config.yaml
crop_scale_min: 0.4
method: "simclr"
fused_qkv: true
projector_hidden_layers: 1
residual_init: "scaled_by_depth"
beta2: 0.99
shampoo_beta: 0.99
one_sided: false
adamw_lr_other_params: 0.0018
cautious_weight_decay: true
batch_size: 256
lr_schedule: "step"
warmup_steps: 430
weight_decay: 0.1
Rows from block 6 of a small self-supervised image encoder, named by matrix and row number. Rows with one number belong to one neuron. Each number is 128 + 32 x the weight over its row's rms, rounded and kept within 0 to 255. All counts start at 0. Numbers have three digits each.
After each neuron's rows are labels from the 100 images, of 14848, where the neuron reaches its highest value: "strongest on" is what is common among them; "patch colour" is the nearest of a few named colours to the mean colour under the peak. Only what is clearly more common there than usual is listed. The data: telescope images of galaxies (Galaxy Zoo DECaLS).
# fc1: MLP up (model.blocks.6.mlp.fc1.weight, 512x128), inputs 43-85
# fc2: MLP down (model.blocks.6.mlp.fc2.weight, 128x512, transposed), outputs 43-85

fc1.21:137120113170090149136095108108189126128112148138144123103166147179153158103124160077068062105165089088114139224130120123124184076
fc2.21:137154095110148073117140109156142097136143077157152111135176121106100104174170058165145130109149120107150150065165075184109103155
strongest on: roundness: cigar-shaped; edge-on disk: yes
patch colour: brown

fc1.146:155105111159105081136117099138176156139130130106125202174101119085138083105132157098193201149122090118150121099050111108130118078
fc2.146:064109092092163159126108101114164141126092152142076103171080169143123168133117162121087141092124129088129092118209174150096145119
strongest on: roundness: cigar-shaped; edge-on disk: yes
patch colour: brown

fc1.349:153157128134138072088165128194134178121050127160120071119141152130211181051119142042110144118091108151131138106109125192125125125
fc2.349:089180162156130152104080169105076148124111109118119145088137080139143155114172103121142119117087105139123127180190103131080143144
strongest on: roundness: cigar-shaped
patch colour: grey

fc1.308:134160146155141140145110082135143135128173126110150195201139085168123124099139115105097116112081234058137104113155165117090061146
fc2.308:102087129131188123126112142109128105082101099131114123180094113124140179161127175185134228160150094166082150135189157156136145118
strongest on: edge-on disk: no
patch colour: grey

fc1.17:140113138105208109171146121163172108095179111095180139163153126098188155129091119078117097115110120105104120121148048142199132089
fc2.17:128154121137073076103135136117054147131127152161033130170121095203103132145155141124144140126101148128145133149113143115074129129
strongest on: spiral arms: yes
patch colour: brown

fc1.52:126138097166118117127167113167051106086115111134098119142089211114127131154100141111111105159172127127122149122134092155141130170
fc2.52:147120103134171114125140141126182139150126155147169106131144088176137124104144177134108066089184213153136151087138164107123153174
strongest on: roundness: cigar-shaped
patch colour: brown

fc1.211:137130139123124177116120164107147137143115158143139153154143173044118201129138136102233120155036172149150102115129122120151108074
fc2.211:144134102159102141163108146121119101147156115122095126164114091224135039097076124132079137110119156138089149094101148124122148170
strongest on: edge-on disk: no; spiral arms: yes
patch colour: grey

fc1.351:119132171139129137032097106117146094117146134126171162145103148078088187098123138062121077122052103098113115169122093148154130097
fc2.351:132141079122125082102126046069124193145169114172103152153125122122194108103141166153186164108162143138130173132135119093102065142
strongest on: edge-on disk: no; spiral arms: yes
patch colour: grey

fc1.151:255145104131134118113093094133126000109137114165153122109128135147129147147114139124145108095131085142103225149147136086140114101
fc2.151:084118112139182124126162138151138138164154177099116106146142140135108106124093158122129159119102100152132000104131139144134141139
strongest on: edge-on disk: yes; roundness: cigar-shaped
patch colour: brown

fc1.354:130124085152148145105171140185102144148189163141134078100134157090061000115109146162175117130119124118113145114109138158120106115
fc2.354:138127169101094124173126140147151125099166116116109164126130145157204220142150140116022140144142103124115133111116120112139111085
strongest on: spiral arms: yes
patch colour: brown; grey

fc1.506:098121155137097153106161094153209177161152103150145086146155140190158127083151170116114089147100129139134088127104183112172121152
fc2.506:132140131147145175135139145118073119092159187076128120126085147130119142130139135124160158139099123069144133131154096113087106120
strongest on: edge-on disk: yes
patch colour: grey; brown

fc1.337:121057163149115135109190150112152121127120112104142104122164064106130112111220170105112071154083179136183144120130165044112122096
fc2.337:106105106053137098123128121096171086138212163132113085182141125168149135120128144113119158159137130146096090192156077177132125119
strongest on: roundness: round
patch colour: brown

fc1.254:140125163134175150147113103135156094126156128096137136055081112123160127148099129105193152126125102132113012139107099093148116156
fc2.254:092166144171131170170139161100086194085140130100047096128155149104107139157098085095127153100115158153105137178154137136105130110
strongest on: edge-on disk: no; spiral arms: yes
patch colour: brown

fc1.84:115127088116119069127140157106182083108182154156096105147092185089145110129114144108132166096126131104132099114136111182102151084
fc2.84:145133141103139084102100107154106110108148165126084178081129125155088098160117151145137075138073146195080115106145089121112111096
strongest on: spiral arms: yes
patch colour: brown

fc1.241:116163144100129136090167171148125081112094123161117191096124158128201086087124099101129160127000104119129159130111114112133107108
fc2.241:102104072154130160083162211108135153112167136117116063130111089194109129129100110138166066122146173112147109166119092158124154105
strongest on: edge-on disk: no; bulge size: moderate
patch colour: grey

fc1.276:132179156083178151123071101117110125178154088149144152197129143151140171157148179129103159117084083144134112155107154125156123169
fc2.276:092159119063063172149135134142150191121130154137163188138137087156175141135124090087169176079210163071111147140183109160125119079
strongest on: shape: featured or disk; edge-on disk: no; spiral arms: yes
patch colour: grey; brown

fc1.127:095089116148090150169157164117080082116153088138162158117159094142116134150154131158078090101077055153118073137131095156144102163
fc2.127:137144143136128167082106070158142163140069082144109138126101169135108126148095184122135121157135161167181151147138140127189165146
strongest on: bar: no
patch colour: brown

fc1.205:103115072171161137108169126108078136120082173110124152107149074148173103122133119130174076154116124109112114173142106158165136169
fc2.205:126150121113123169126169201170087142158165147149093082115125149116100136128093140133124103078120145255095120081113121159161163105
strongest on: edge-on disk: no; spiral arms: yes
patch colour: brown

fc1.184:109085090146073107109124142160128135160152065098151132140115141080122162172125126159159146140176099117128133126144122123127082125
fc2.184:129105161157148127146159096106142170100051113162160134123085099160139102118124124120156138139126166126087117165102113167121122148
strongest on: shape: featured or disk; edge-on disk: no; spiral arms: yes
patch colour: brown

fc1.87:127100116131109134065132142112118121121098116132147083070166152070175158132170134090188113084109099123163184101094125166155092144
fc2.87:154102133090113175212143125088123169121168085102133120057098128178145158098112109111047057147175143167103138122136119124124142100
strongest on: edge-on disk: yes
patch colour: grey

fc1.358:129141116150154079148171179167124073070101153106157120197080116051132124139182139122138112116119135094133124136112062158181159072
fc2.358:123108100097166149087111114132111138147154159084159180206088094136098118087115191067143115092148125113108164127109135084136186144
strongest on: edge-on disk: yes; roundness: cigar-shaped
patch colour: grey

fc1.77:168182165151111071117068089150117121160106159084133159120182121156082113093115153127112106126095177104168160161194126145160099073
fc2.77:138115111152096091134103129129172098104137140141188165153155110128193127117107072141139146098129175168147082136140084139135148135
strongest on: shape: featured or disk; edge-on disk: no; spiral arms: yes
patch colour: grey; brown

fc1.295:137126097164122138131129167114127162105122154197116175070101187169126156131091107119139123081063045098116102061106103110143143110
fc2.295:133149177104113115130153071165127109102139096122131147094134111013134127150135077145060151147151192172147140170105182116122160113
strongest on: roundness: cigar-shaped
patch colour: grey

fc1.356:112127112143172058117102122127091091077136135134125153133052104134154069102094152185129155081114149072116166098173099068174115117
fc2.356:129056139066146123185119153157154087146138127096163042175094109137140131125151188089139093114156169111143094115134138201124148137
strongest on: edge-on disk: no; shape: featured or disk; spiral arms: yes
patch colour: brown

fc1.210:139148094127125086125141163152100158130129141116134125148142127103145073101141159081141161138124156123131094178153140132118084147
fc2.210:108128191129132126108099116024093149157171144126145164138106163112096120127139130140163094121099129110142138112148148161171177142
strongest on: spiral arms: yes
patch colour: brown

fc1.223:134091185193151130134126065146073152106152146071140098137145113147116200164158136130149114142134104144105078210118140116135127113
fc2.223:108120208119143131087137177148139100103149099097149056093152145119114081111117106112157058123141142098151158139171085204106170116
strongest on: roundness: cigar-shaped; edge-on disk: yes
patch colour: grey

fc1.7:148128112104124116136174153153207142117150148150104091113149129080110076107126118144126114110147108150110157064121127167117111168
fc2.7:123098202133171122147117177113077096162067115120077092129132155187113150131214129122089136091094116126182115140164144133148144079
strongest on: edge-on disk: no; spiral arms: yes
patch colour: brown

fc1.152:117120110122177139128113135142134131088150150129089143182093158097174187077117088114038114103177126163089116163161142181148147129
fc2.152:134123135111166160120123108120101126136142154125091103097162116122046074125129119106165124100146229131176125147104155208139161084
strongest on: roundness: cigar-shaped
patch colour: brown

fc1.311:118146076152131167148159095162080162129109146135131121138133182113117138169151109129131196124114100089123145146178140071165162136
fc2.311:137149138060079096133119119117078108103120094118128083108113112147103063127112151123092039069175167164133115122114179135151144137
strongest on: roundness: cigar-shaped
patch colour: brown

fc1.115:110135148155118093120110110110103105091128181125179161078125085186112143112081145144193151101128075072161099160137169113166182133
fc2.115:145103096136136124101103107117136078122255075098081115096095151098109080135147092122125116151080123142103107092134086141127122141
strongest on: roundness: cigar-shaped
patch colour: grey

fc1.232:104130153178181108084159149158136091134118123102169137099122073158212089104074136106122135136137149082099108134195083132150076073
fc2.232:117161067074119134171155146185116119137118098158035128126153135185159154142099155142143139112076149135116112107093140108111110117
strongest on: spiral arms: yes
patch colour: grey; brown

fc1.187:123123141138152113099086160164132124170139107128098116104139096160096137108138152158205181099096097136117065173197162133127102119
fc2.187:146115126166164107138102110106094119130162126117164116120170128149028071156106174089144121102063131124123192134119080135177127117
strongest on: roundness: cigar-shaped
patch colour: grey; brown