From a checkpoint of a small self-supervised image encoder.
Training: soap at rate 0.0029, 8600 steps.
Rows from block 2 of a small self-supervised image encoder, named by matrix and row number. Rows with one number belong to one neuron. Each number is 128 + 24 x the weight over its row's rms, rounded and kept within 0 to 255. All counts start at 0. Numbers have three digits each. After the name is the row's rms in percent of the matrix's.
After each neuron's rows are labels from the 100 images, of 14848, where the neuron reaches its highest value: "responds to" is what is common among them. Only what is clearly more common there than usual is listed. The data: telescope images of galaxies (Galaxy Zoo DECaLS). In brackets: how many of the 100.
# fc1: MLP up (model.blocks.2.mlp.fc1.weight, 512x128), inputs 0-127
# fc2: MLP down (model.blocks.2.mlp.fc2.weight, 128x512, transposed), outputs 0-127

fc1.217 109:136138122135105122173155151113168120126164115095152170141116110104145143151117124144119116129103160177131132124152144133134133148133168110164137140118097102094117110109098134111143131123131114073114139138113105086154160133067125143157084105055170131104097149143160127101155106115094105140149133153094107167153139100153146134125111165134131108143102186122132112138143124112152146105162
fc2.217 108:143163105102123171136139132173104121142122099139146128145140116136129105166144115147113126178123112095107126134101112135172150123127116160136134122102152131109168136123097149125143113165148140224135108137122118145085143119173110159124177122136096071105126115118116144131103123134095130179064124157108131109130138125102126132084132095143142115131109121121101140118144110128189142095133
responds to: spiral arms: yes (45)

fc1.490 104:109119073089126121128127180163136093160145149132168085134106154131112124109109100097112147113154125172127137110097133162131108147112084138141110136134141163169145099160120122086148112140098130140138131085104128156087124122057156129106115112110093100148136098112116139100157099126106117134111122157131106109084138153125145094180118144107129146111156141168143127121076142131135110139117
fc2.490 111:118103163159136171109088097132100147143127166122092139168142151117128119143119100114101104064137122112134106139126128129108121116117132148097113121119118114125126123117116101125149153119133184061047071149099123152117136153164120132159135127135143123144126128120142139113122119136139123140107139103108097132117135115081144141115187173119130125145082064135135126098107118141083147116144
responds to: spiral arms: yes (41)

fc1.253 076:119119130138160195165119080109128129086161140123108104136133151152107114076161100157098051146149130126085103149177139127126127134158129174143120147124137152126140137166129125078154131135128129141141110159089129139170108116105131123111168143125164099128085110153106130121183136136105119116118129113100120146110117139156139119135119149103134156131105103133104135086116154177123129148141
fc2.253 074:076122125157118116139129118143175134150143148162145110131094101128137148135080130125112150106101158137131148126089122129176122102159130156116131156122083148110083098121112140136144126155173115116086112106148111127103102121128131117110117123136101162151171146102163083147104114141138112139137083104147092148121089124101112153127148075115094110138162097153159151077130101115128135091083
responds to: shape: star or artifact (31)

fc1.334 083:121160173098088114102121156137185155130145117098128170119115147172149170142107109127121131102142099142122182128165145127128127135158173123104119100174138126155107149114132161124110144122087176158160139108155103152171090107128121088181136122104078116106132149127110085122120173112137107182111163131125113129140120131137144153139139144099138114110114141156159138129108121123129122152124
fc2.334 075:117138109138090138108157126120077121144142146120074099129176170126145123146123120147106111149088128145129117054123144127142131089143140100137134074100120103152152114130141174128135115154114079150079128138088126133146124130131168130139109131151175166138132164093149100118141135148145181112132156105116176126135122122101135109117118125093114131112134090123136140145117137151062158118119
responds to: shape: star or artifact (27)

fc1.410 089:137120077127126150144078108163153105114114131112121149123113129150106163172097187132124121107144104106106081110102159124103162127122115091142146094137106108155150099114146133166117124106136162108127075109138118133153142128116128090143134143146082104133111160113131123117140103155145124115111129146081143113146117140086107123131133206122114146118123123071079098123127130165123173132145
fc2.410 093:122087131139121092115123150125094142081127129124123127148135161185108100111087107114135112122128115146126137197130147117143121162117076092135141124122143184119101117134088105103139128142114126145121150125121109113135182124144136151114114139129089172141124107119151120153097124152107113140172140114103161119146140095175152175117122092119176100119136100114105128108113171071131141167138
responds to: shape: featured or disk (61); edge-on disk: no (51); spiral arms: yes (39)

fc1.123 101:153139116129152126122137198138125169111197066138148132137116075111134127101131093131135127120130130183098106124106128086111075111126124128159124117142125127150167143114127131132127156136084138100105120137145144107113099145133116111119084132101159107119131127116112172153129103113136123158103119169141111130135127129095169104105110103156141076110114084093158158136123116080148119099127
fc2.123 116:110106088185109149096107163183096150082120151124092116143135149135144122140122153145168116138114144123129100146115151122119126145122154127113170148125130157073142149140129117127114113127146124116161194135160132156123116123157130117143118113163095122105156118092117114114188084125132109147079138128140106113132133135110170097124129143121112139131136049106125133101180142143103125104149
responds to: spiral arms: yes (40)

fc1.467 075:106157120119175120091093181126066130130107128092142145127151174146095113120127110130177129126147154141123134101128100123151113106128112117088148147139092144154105091134164135112136144092124147091145156107137104137181169123138156112153117132136127153142135132144134163162130160154099104148162085135125119162102139102100136113116128118129121143125119106140060171130132151184134098119139
fc2.467 081:085155131128133157167089071139168100123084169142113135128111085194121096123125108148140138091099122110137132098116089159121098149137117124121141127116091136151147122118057107095099102116104134125165116114161104113122120134115127132103132098108146132119149119138157119112089115140136122140074154134148089096130132121152112147139133130116129118138103179131175105123144152079163131119116
responds to: shape: star or artifact (29)

fc1.47 091:156147144116112125148145108147193091153102126154102161163143058107135130127143144151132162148166111150129131128119151139154144156158143125138113151164152130145160159124154136095150211135116106145121127165124104127124121134198127135167142158137149114145124140086133103149126175142127129159124121108155132135115138151106129132118126155150134138149136144167151158107086119175134129132165
fc2.47 100:125110152125139113148128196148090113131131094146158115071128192117170144110132121133148095109089145149154107112154133115088135125130118161155101148104106169096139118109106123133141104142090118106142125146161136112122173119082137126150140148145110137165136132178111133141128102113118176101135107123117118164120112114133112132145096100090096145101157128124129141099167105091099179134115
responds to: edge-on disk: yes (34)

fc1.64 094:116083122150168098145148124131183143144197139155128121177150116150095114146123126149108141106170165176106134081132130096105133135179150154140122154118133139126132118087127158119114103108153115069097111138121131167181130119090161106108125112101130182120126109144123151127085125155134152146099098157095124138115140112148147135109146141171129147133129124125146118147154122144113143156136
fc2.64 103:149099137109131115110151159153107090119124149145147139123134170101171129117089101120119172125136126149133142125132127131102138119132069097142120086130146095154124155124147137063133111145138159117108187129128156132088140136169151122118095146143144125130106138157139136095131129139128087142196103148143151161134139134107165077099151158094164129149096104107133107100109142096162153113104
responds to: edge-on disk: yes (49); roundness: cigar-shaped (29)

fc1.42 100:081168142172146122129130140106130132112153114096027143183171161131102108114155076131122134169149147147134119102093112140099110127117127133161109082129131122094099139146108134176115160120121145086079100163125122110138147122163125100136131126137133144139151116150145139135155116146104119106101157145122110129152116105135124173116141086094131128142119105113144090113129122147128112139101
fc2.42 108:124104104140125065128146124116165084119145130101122119066131146084168106134108175142134123121107144147120132142185157173139108140129142131108124138140108114121129106166177140087121139118142123158164177141140136126138112153121133152109150122153118127127101157097175150104157136142151143121151138140129118116119102144064146074155122161093149095129176104126105141142137147135129166103136
responds to: shape: featured or disk (69); edge-on disk: yes (34)

fc1.327 077:172104096156160102150127156129118141129091151109200124157173103156197138143136129171168134140106106170131160095123147104117061159129154151141130138132101109100129101124136141168136130139078117142132089100133114111113110141124106141084115141122142126126093117132112098144131157141125150116120154132122122136113117107119145092101094124096164117148130181126102131152141127138148099148113
fc2.327 088:116125085129132131108105086122094094164096125117106131155157115129081150149103140127122111080149093129144097137123124060119121112147148129124131095125153128126088128085165117129108139125120145137133130099173115130127149093151078152120153122168196129092100136109112184140120117120113105126180145143131143083110129127103157135172110127172115145144118111152109140088128110153114133131110
responds to: roundness: cigar-shaped (40); edge-on disk: yes (26)

fc1.294 085:148111145050170144139127109082101114124103078136134121188111103115111160126126124137149135152142136121156142109144123136122109119116104103140122093096122102137145114119125102169109144148143121103132147077128128087149111141104100132163136117109101146127081138113127138156165147165145161139135140142152119141096086118107103125151094134062145115147116126137155077144124118089136106076136
fc2.294 101:145118092184098144135119104116160101137136140132108140070075136171164110149144161145177129084126167137105118101104119103101126132147108189118139119126106139118083113123089095144146149148130107083101153136140126129088118108150132124172116114094138116167114123161103133117117096157126133136105141107111132148132111144126174133136156098150081135106166090111111141142118120137112109145098
responds to: shape: star or artifact (26)

fc1.469 120:082128133107145106119133140094138113121106134122088170156118099160126103171152150117126131119142165116126128150146122161154108121127133120162166119112164143144088184129113130145098116135086140163142115123129140111170150098124128106123192135107114126137097107128162102081155095091164153153111163078125151134079144117072107122105136142106157115105106090122149124130122152163136143129115
fc2.469 113:120162159070108146156112125131110161113141135133219127128119127098110159133125129131158168119151140152120130137128152125099164127126114141120122131113099080097161095163125138129118120112156095088105073149108102111105138135103088101105152124082144110140131121139116080148121159132145131135058115182155151126142138134116106133086136124125128109115146146140126144158126105116134148090101
responds to: spiral arms: yes (40)

fc1.175 086:134142116112112129147111105143136163169144146159083145133086115134120173056124090143120092094137156135137133157172139124138095119102097128169135087107070108127140134108153149112149129148131145151104137136129158140097134160097152185109112166120113077135131105136141106143099130128109121093146130137134097136126143125176133097135148108124111112105077110097108136120112141131173141094109
fc2.175 091:070115103128097098123114148116058144119124096126127138128123144112144106112126129124119142106149111088129097171172135105145122125129112124130098151101132158132152098110121120192098137110099135143129160173110111129133137126109097161084110152104126136127127123172139099139117140145091168133111127087148168129124116138076150140074117138122123163116095111173125131169115117154120119089079
responds to: bar: no (30)

fc1.113 086:154114149090128105137124101125187113123098124122128138174105173118114108099155111141102100098116119143155165113122096135143108149117143149125121104099117151110136101151114132120137100119139110148111065091077158120126119109078095135099141123152117111131121138092128137151153130101181136142082116164115116158152106139130069134103156167131141122149133110131096151128084083166140129112101
fc2.113 084:120140103161128127139104169125125088154185155122140134162147131113140138134107172132155130119218106139107111093148118169134108115106134145120129123116159134147146135117158134162125109113138131128120180116112126126157144166097101118128113108146158121118123096076136120136113163136091116115153139050140099134117137126144072151153126115126109108080081156117156142127120145125121158102143
responds to: edge-on disk: no (54); spiral arms: yes (40)

fc1.258 085:131125154149108141152152110152154147110206138152130121131166113183142095140113178139131115108134102148152134096127141156129146127109195126131103114127138144170177169177135119115117138149155144149150130133131146134157123131140135109146058140120144096113124140164113161105144137112116115170171128135155109127169134132165133186097123151159119112151170112126131124117119127143101133125147
fc2.258 089:132143094104152131146128151118109101169160136157157114131095132098077107123145117118159106109115111141151096165120131099083136106109098128111139145135132148108073127112125142156126142106146146151149123123108116173112101146121119130150136137111149155141134136085169118137097107116144147147114141185158093118125092120124116127152150112095118102157043157142140127100148075166144111159091
responds to: edge-on disk: yes (25)

fc1.443 093:133155160124138125084145122142120181091154115159127116106112127133132141090106139125151131170095140120126110111115150148114120126104123105165130151110108143113135124131135115138098146193136125155150138153121148126108140132148113125096104099132113089090131080123159172099151121182150095127172128153157139099187127113149095162130107119133160134131107104157098166082109121118131116104194
fc2.443 104:138130114104128125128095123105107160168131142133110107137130158133078115133154132123178149112109095184116099154129090173139152073138148141098152131140195108110109101119127119156134124152117124124133131152158116154131142154085099125131124110114135161145173158083160126150132146142142132123096155059134136177150116106110108087115133134141107132147090170140156127141137104107112099133149
responds to: shape: star or artifact (25)

fc1.471 073:115108156124122146120136149103126126149138148124165108138099099155133089094157094163131106140114131147162111144159138114145166127114160178131166119134129072113156128111081119134131058134147115119112113114140170130102105098113148133096096142174100199144142087105182115137141176097118143157110132129116112125123119081168107128121122147114121153148108148108109119159113111126139112124125
fc2.471 079:119132082125148146135112101121150121144133138170105165123103119150164137120107125114128147101123103073131142126084129170140125094128092128087118138116121065138093140131164188136116127121081128151141129162107121122138132138129154180107111156121101136123164110107086180135082115133121122123136116106095105158122123126111119129123146104124115132158141082141167145096151127188092096137099
responds to: spiral arms: yes (40)

fc1.289 144:116172117146136077186123149107099105094169105121149138128134100132116119136126143124180100138164161130154110144138120116141121155141152113055104157148099117138124130136135127147087151138083139064097136123141114134100130127131129138153110136060160111123173137134152132122132163132122100065132114135118102123147141116153088099121128159137145117147123100139120144093136129116118104128181
fc2.289 112:126139098036104113139151072150152123140169167135112133137143159143127120150122105123152151081064146094125159106151111114130123124132112136126104143093165153173182121111144144104116139125108156118114138108105099112160133157088134101132110108136109134087106138180150159133149123120128142151160135129147148156117140141106131151146177110127084124126133160105135147127121147132147149159128
responds to: bar: no (31)

fc1.87 068:115116094141118126138167128111115134144115117103063156171134092132136158118141140197094140130113130133152113139131121108146092119105112173152093142129127062099106155115101103159102181157138100106112156136159175148167120142107113141143153162128134125115124127146121093175158127111126174131120118103111091110132176118133116109132151144110149099176092128135145120112109132125158130124131
fc2.87 092:118113121139105140165129085147123123135130136117129124144164133164172120071164123112143163135092106119149134085184151145106109143120115119106155151137144108147090145124105146166106123148139147172107133113127134150131176131119107147157150113130177140183128143084106174150099093089173113123149172161108089144128112114104121105110122123123115109141135099184125126120123160128132118169131
responds to: shape: featured or disk (65); edge-on disk: no (53); spiral arms: yes (40)

fc1.256 124:129113089123140161121150116112138122125123121117133155101130148119112095127113131146118129144126118109144164144117092165108143097163128163107105139136118140120126146070118127155131084109131136134161076078129159101120098111129072139146139123086174129138114130109109146150153148151126077172139118154122172119182118095144126123106184134135137165143152133137119139145113085162092062146128
fc2.256 128:133100181146146118112126197086072149101122131133079120189134136135099142117131079126110093151125144137068126167149176134126138123121106131119111159116169137160112137106121155145136122139164089118137213139129147121132141134120136115133119136132080093145114151097139135088116107144121152122123125098133135108127133122127113159127144175124128137154135098133128129162133132122086149120145
responds to: shape: featured or disk (66); edge-on disk: no (52); spiral arms: yes (40)

fc1.303 118:110134108131072169115090134106117128152065100132094122125124178136164092118140152150134155173128131134090118118099125135112116095131117128156123166127145128131136118141110137138116153133127093091174170121116171152082134093108136125121132106133108142163114140142145148105095106173134149086122150155126153126115116126101147118121097184107150165115121083118136148081120105151142151173142
fc2.303 119:125090153075139062128126094131128114105137130125194111139121060124094135136147113135141175127124130110123115103145107116144136138130138121124125126130149103119147089134152143085120094129105195085130106112122152139102115112101149113121163155095191124127112134123120108225100136113146154144108126126131155138129149127156154141129135097117130133103142147132124138110133150155132097131122
responds to: spiral arms: yes (41); bulge size: small (27)

fc1.71 097:133089120133128142081133125104150130137123102156157099099148124139162116144101145140118130113106087147047092123150135124149136134129090130156128119126156103130160111104140142140149145134123119140185118137105067088131112146135094119109136086162150075126113147155126152105142083147154135148104119154193126145123160098124148137182136147101127112127077133121125152109106145124150106127148
fc2.71 114:118162131135164078164099129109129097124132150111081134084152104097164133132139081107138120178122132143186128133108100116145127147121095121110103090154117128158126103099125161106123110133086162134114140111157141133150150103144113132145154120108125131105109122087116101083118116139076123120111145127103161128112164144135091137112123159101142174094172137107115132139144127146109145195110
responds to: bar: no (30)

fc1.236 140:144144107125145106175107153126119139169160145110133126121158144159136147149102093129148146145119128158193153150126162149124121102089134141117122142172100141159107102190124140101122082144121109121138108081122128137125129163125079129122123082091121111094169127155147081173128115109104150080127127132109104114129123119160164176135139115117135162165111124136098135134102133093122097148122
fc2.236 112:120143154105127096086131130155141120132116203118059122073121163104149130117124152124091109145150105084085147145126132097152125115143132127144123117095138119140130128079102130142132108081130184180125096173154080143152123152123153127126169130119126139120159143115123116111129097124090120093124128142130111143131148120107143145132155164086120116121145101131120145106131139185112141153104
responds to: spiral arms: yes (41)

fc1.243 118:122127091111122112138135117141132086147089097135091064117081151143131161144122093084131130154164127121116123126124122115165100087146134184124132106125087134150129127151133170125189140115087133091111144131126104139112146142105093150133161122124103104101101100118092127138123106139169159129124127163140141145148126107120144091171114132159127180055143139135110114127119156134124106127114
fc2.243 086:090149178127070115149147153117092109085119101136142115120121128178128096152138095108155156143135118111136119147146109102138123080135139103160137137126098184079118123166102115098117111118154119132094115156126100128169109127128112134170175116113121131153153089117145133095119148156135163143122111080143113144154149129155106162112137153145114120116103173119150129164096170150116134162124
responds to: bar: no (31)

fc1.75 095:103115152154118179116106071134091101136123124127153144151106125110138111113147153159144102115141156143208138127184136109140112115125173137140110154105134116123113121139084102093140075131146150138069087107159165114140154122112141159109119145155150119127121125117137119149095166141118116124161111115150113096132136157139130130095112150105109135210147132148123113119137128138111114156156
fc2.75 087:151132067106127110190119175105158111116107119126089128130143122153081117136137145096110128136182123113116126147095116120122115110124101117110107125102135150155137153116127108156128129132169168156172144115116103137120152162160125143109126128120173141105106133069178119130121128121098113135083112140093122143119129141120041145101146124088132103173166115106138136132144104146114122135122
responds to: edge-on disk: yes (25)

fc1.440 132:163091122199162188135126120117107158123109124119176136107140142154135116134109132133109123090063095116126124104153139092078110132107135136138155095132144117097096099113076142126134093137161101126091126111160113133130135133134099107139141111170106151131133126150154114123177138150115133151146175111149107125128139106119155141086157132130100141075119138097138114160129099122114142146091
fc2.440 134:112128103109149185107128123137131152157146149136135100158159173140146119128141154119154167076061131111133137109139114116124121158118140114141110153122123119120090138110150128140121127121107155141192110129113103130139082120112122128135178138192154134131137113185100125141161133111110188144146112073125159172129131130134145151172126157155138127111113151108107118137107096142134144083123
responds to: shape: star or artifact (25)

fc1.259 083:141154125123147102167147111135130121131135142133164138126120114101111149112104109122131100110101141147134185110126133160093108130135090105150147114102116125100169069127149108113156197123130124164045126164132157141095116097099124117107149136162131091119156155138130154109190150150152129128114105177125116128161111129149123172127156120093124138142158122163126141152127161136126099126122
fc2.259 084:129103141145091120131158123110192122162125104132129128116145176154147167115115119155103161132116117101150144146124113123132114123123136099141138174135088109105179131151172149146137119137123094096170181106117159122134151121139135150116155109143126097132132126083096110113155196131123147115144135061123122131146124123122123091133100078143158156136136183106122110099100124092103127133107
responds to: shape: featured or disk (63); edge-on disk: no (53); spiral arms: yes (46)

fc1.143 122:120098127131123144126097140090140072131098114110152125165132112128065119126104107135165113139125167151101155109118126137150117137157134119124104146087115161108140115129149110114123140144137132171152076130100127141159147181153119124126152135147128112066114114114131152143104155124149101099132092184133067143108137069136117111097152121125158110152163150147113149123088132163155137117156
fc2.143 112:163105125142126057148115179122117127072132103127078128154134138109155141123130139146121120178126131185127141165125113121083135144125135134141127119144132126136169148141114173131139117119113083117147168128121125155172073094143125099149120110144119097124110090076130101077150185135118141175144127146102148128145149137124144101162140133115128116106124156113120117129127101080112134126109
responds to: edge-on disk: no (50)

fc1.343 084:137157134136138151089137152094103149113122107120080124192128139130111146141114193131135134135134137111121139134095109110094160084158167136121109148099069126129120149146099124177155148131129165120157122112115113158110107129157107117123166128153117095117117120138134064117126116136115188147143109120123107137140136173103082080145107117118111097077102134157121085115120131126136131116111
fc2.343 088:118133108128127153134127120141145170111134145124139142052129107105201130097112110169163134117129168070124131122174122147167122128135147130122136134112096140123135138116157122116149143145136150106116140130149110122151114123079122156126158136116187175120126107167167133170153118125147110115135136125093078166136122134145119173134093097147131102134138097102118126113180125148141117160172
responds to: roundness: cigar-shaped (36)

fc1.166 116:127152142131118093091139128114170118097152088148145125101131088126136121133123134114128129197135127118108101127140119099108123101142135097114110176180069125148050136132116158122061156141133132108126139092147123128092129131125122118143110080100108127110148139191172135168158130114157099133146121128137140086123096132137137128138115174134136125101122089153123141120151119131148148124152
fc2.166 086:135123134093156141147140114090100130130127130128122114134107157149083147122149131131132091161120118118163152124122133118086139135136141174140111116098104222161144137123122077140131133106147076157154155078079120088183145141149127080128127142149149128117143125108125145130089115115105146162138125154149114109142147100161148155111113092119104158155147124089145128112096126141103124151152
responds to: spiral arms: yes (40)

fc1.321 097:127125094127103130089142158122095127140135084110139137105151170129119086170158117145164128150125135122127096175101166126107173090125142161131158141126111156101155117137117109122148129116109138199130156123115135108129097131094123137118102130113165132130148167139110146105142122138103102122087125136176093114088129117154154035108147132112135134116150114132141166157110092140112135112116
fc2.321 113:108149173106142158127126082119166141131122115139087121174140130134111124111159146117138094170118156114121132076122135157122139156149105161147122141133142154129121132102076133145132133132142192092077112126130155131103138138171111151157150136116129118123131104119124130186126143086127144099128159150125151151129101117176128213142075101117119130112124113146154110124132103127139132091160
responds to: edge-on disk: yes (29)

fc1.91 078:131133096124122143127114090127214105110116124071094153116134144156164117122124139181117117140144137173098106136091132099100120156129119153117114137124139154143166133145144131164123117102091111064160139153132122126110127117058125110124134143140164145119148106127170116094160115143144137157073162083113142097098128120130108114152114140140116122129098131130124102139140082118141146145141
fc2.91 079:154122117130140136106125178101088132098133122112179127145113119085091142145129181166105132146145117126140108120182140090136106116146118117135130142122145074113107102178085119111130148127101164150129122144092129130132146123158106175099122119119075146133114095080069168117152167149135117145157107150150139136150119142133115132087076114125088118123138132116135115164123112164126138122137
responds to: shape: featured or disk (60); edge-on disk: no (50); spiral arms: yes (42)

fc1.8 184:176121096145144091158118128108130135148127154157142108149146126162131159124115084124103143122159158140193137126110120157149149170103082115107111142127108159171104105175135144110113087110127115111125130128142111175095149095112129126116122134117104085138166037124136085152132098121126112080139119130125143142114126139108125146117123136117110152126120099132108136146132200118120125149138
fc2.8 140:143192109042094105125142137133125104094139123132040128051132136091111161100153093131132142127113132134160146139126143128141129161122100127135129137120155124152153136118133138160150123135132122179104128167124146111149081141113151142155147148124110132126107112132103127129111122131147075098124107128133145152144097136094149148128136144124164118107171153121152126139128148090163133122148
responds to: spiral arms: yes (41); bulge size: small (26)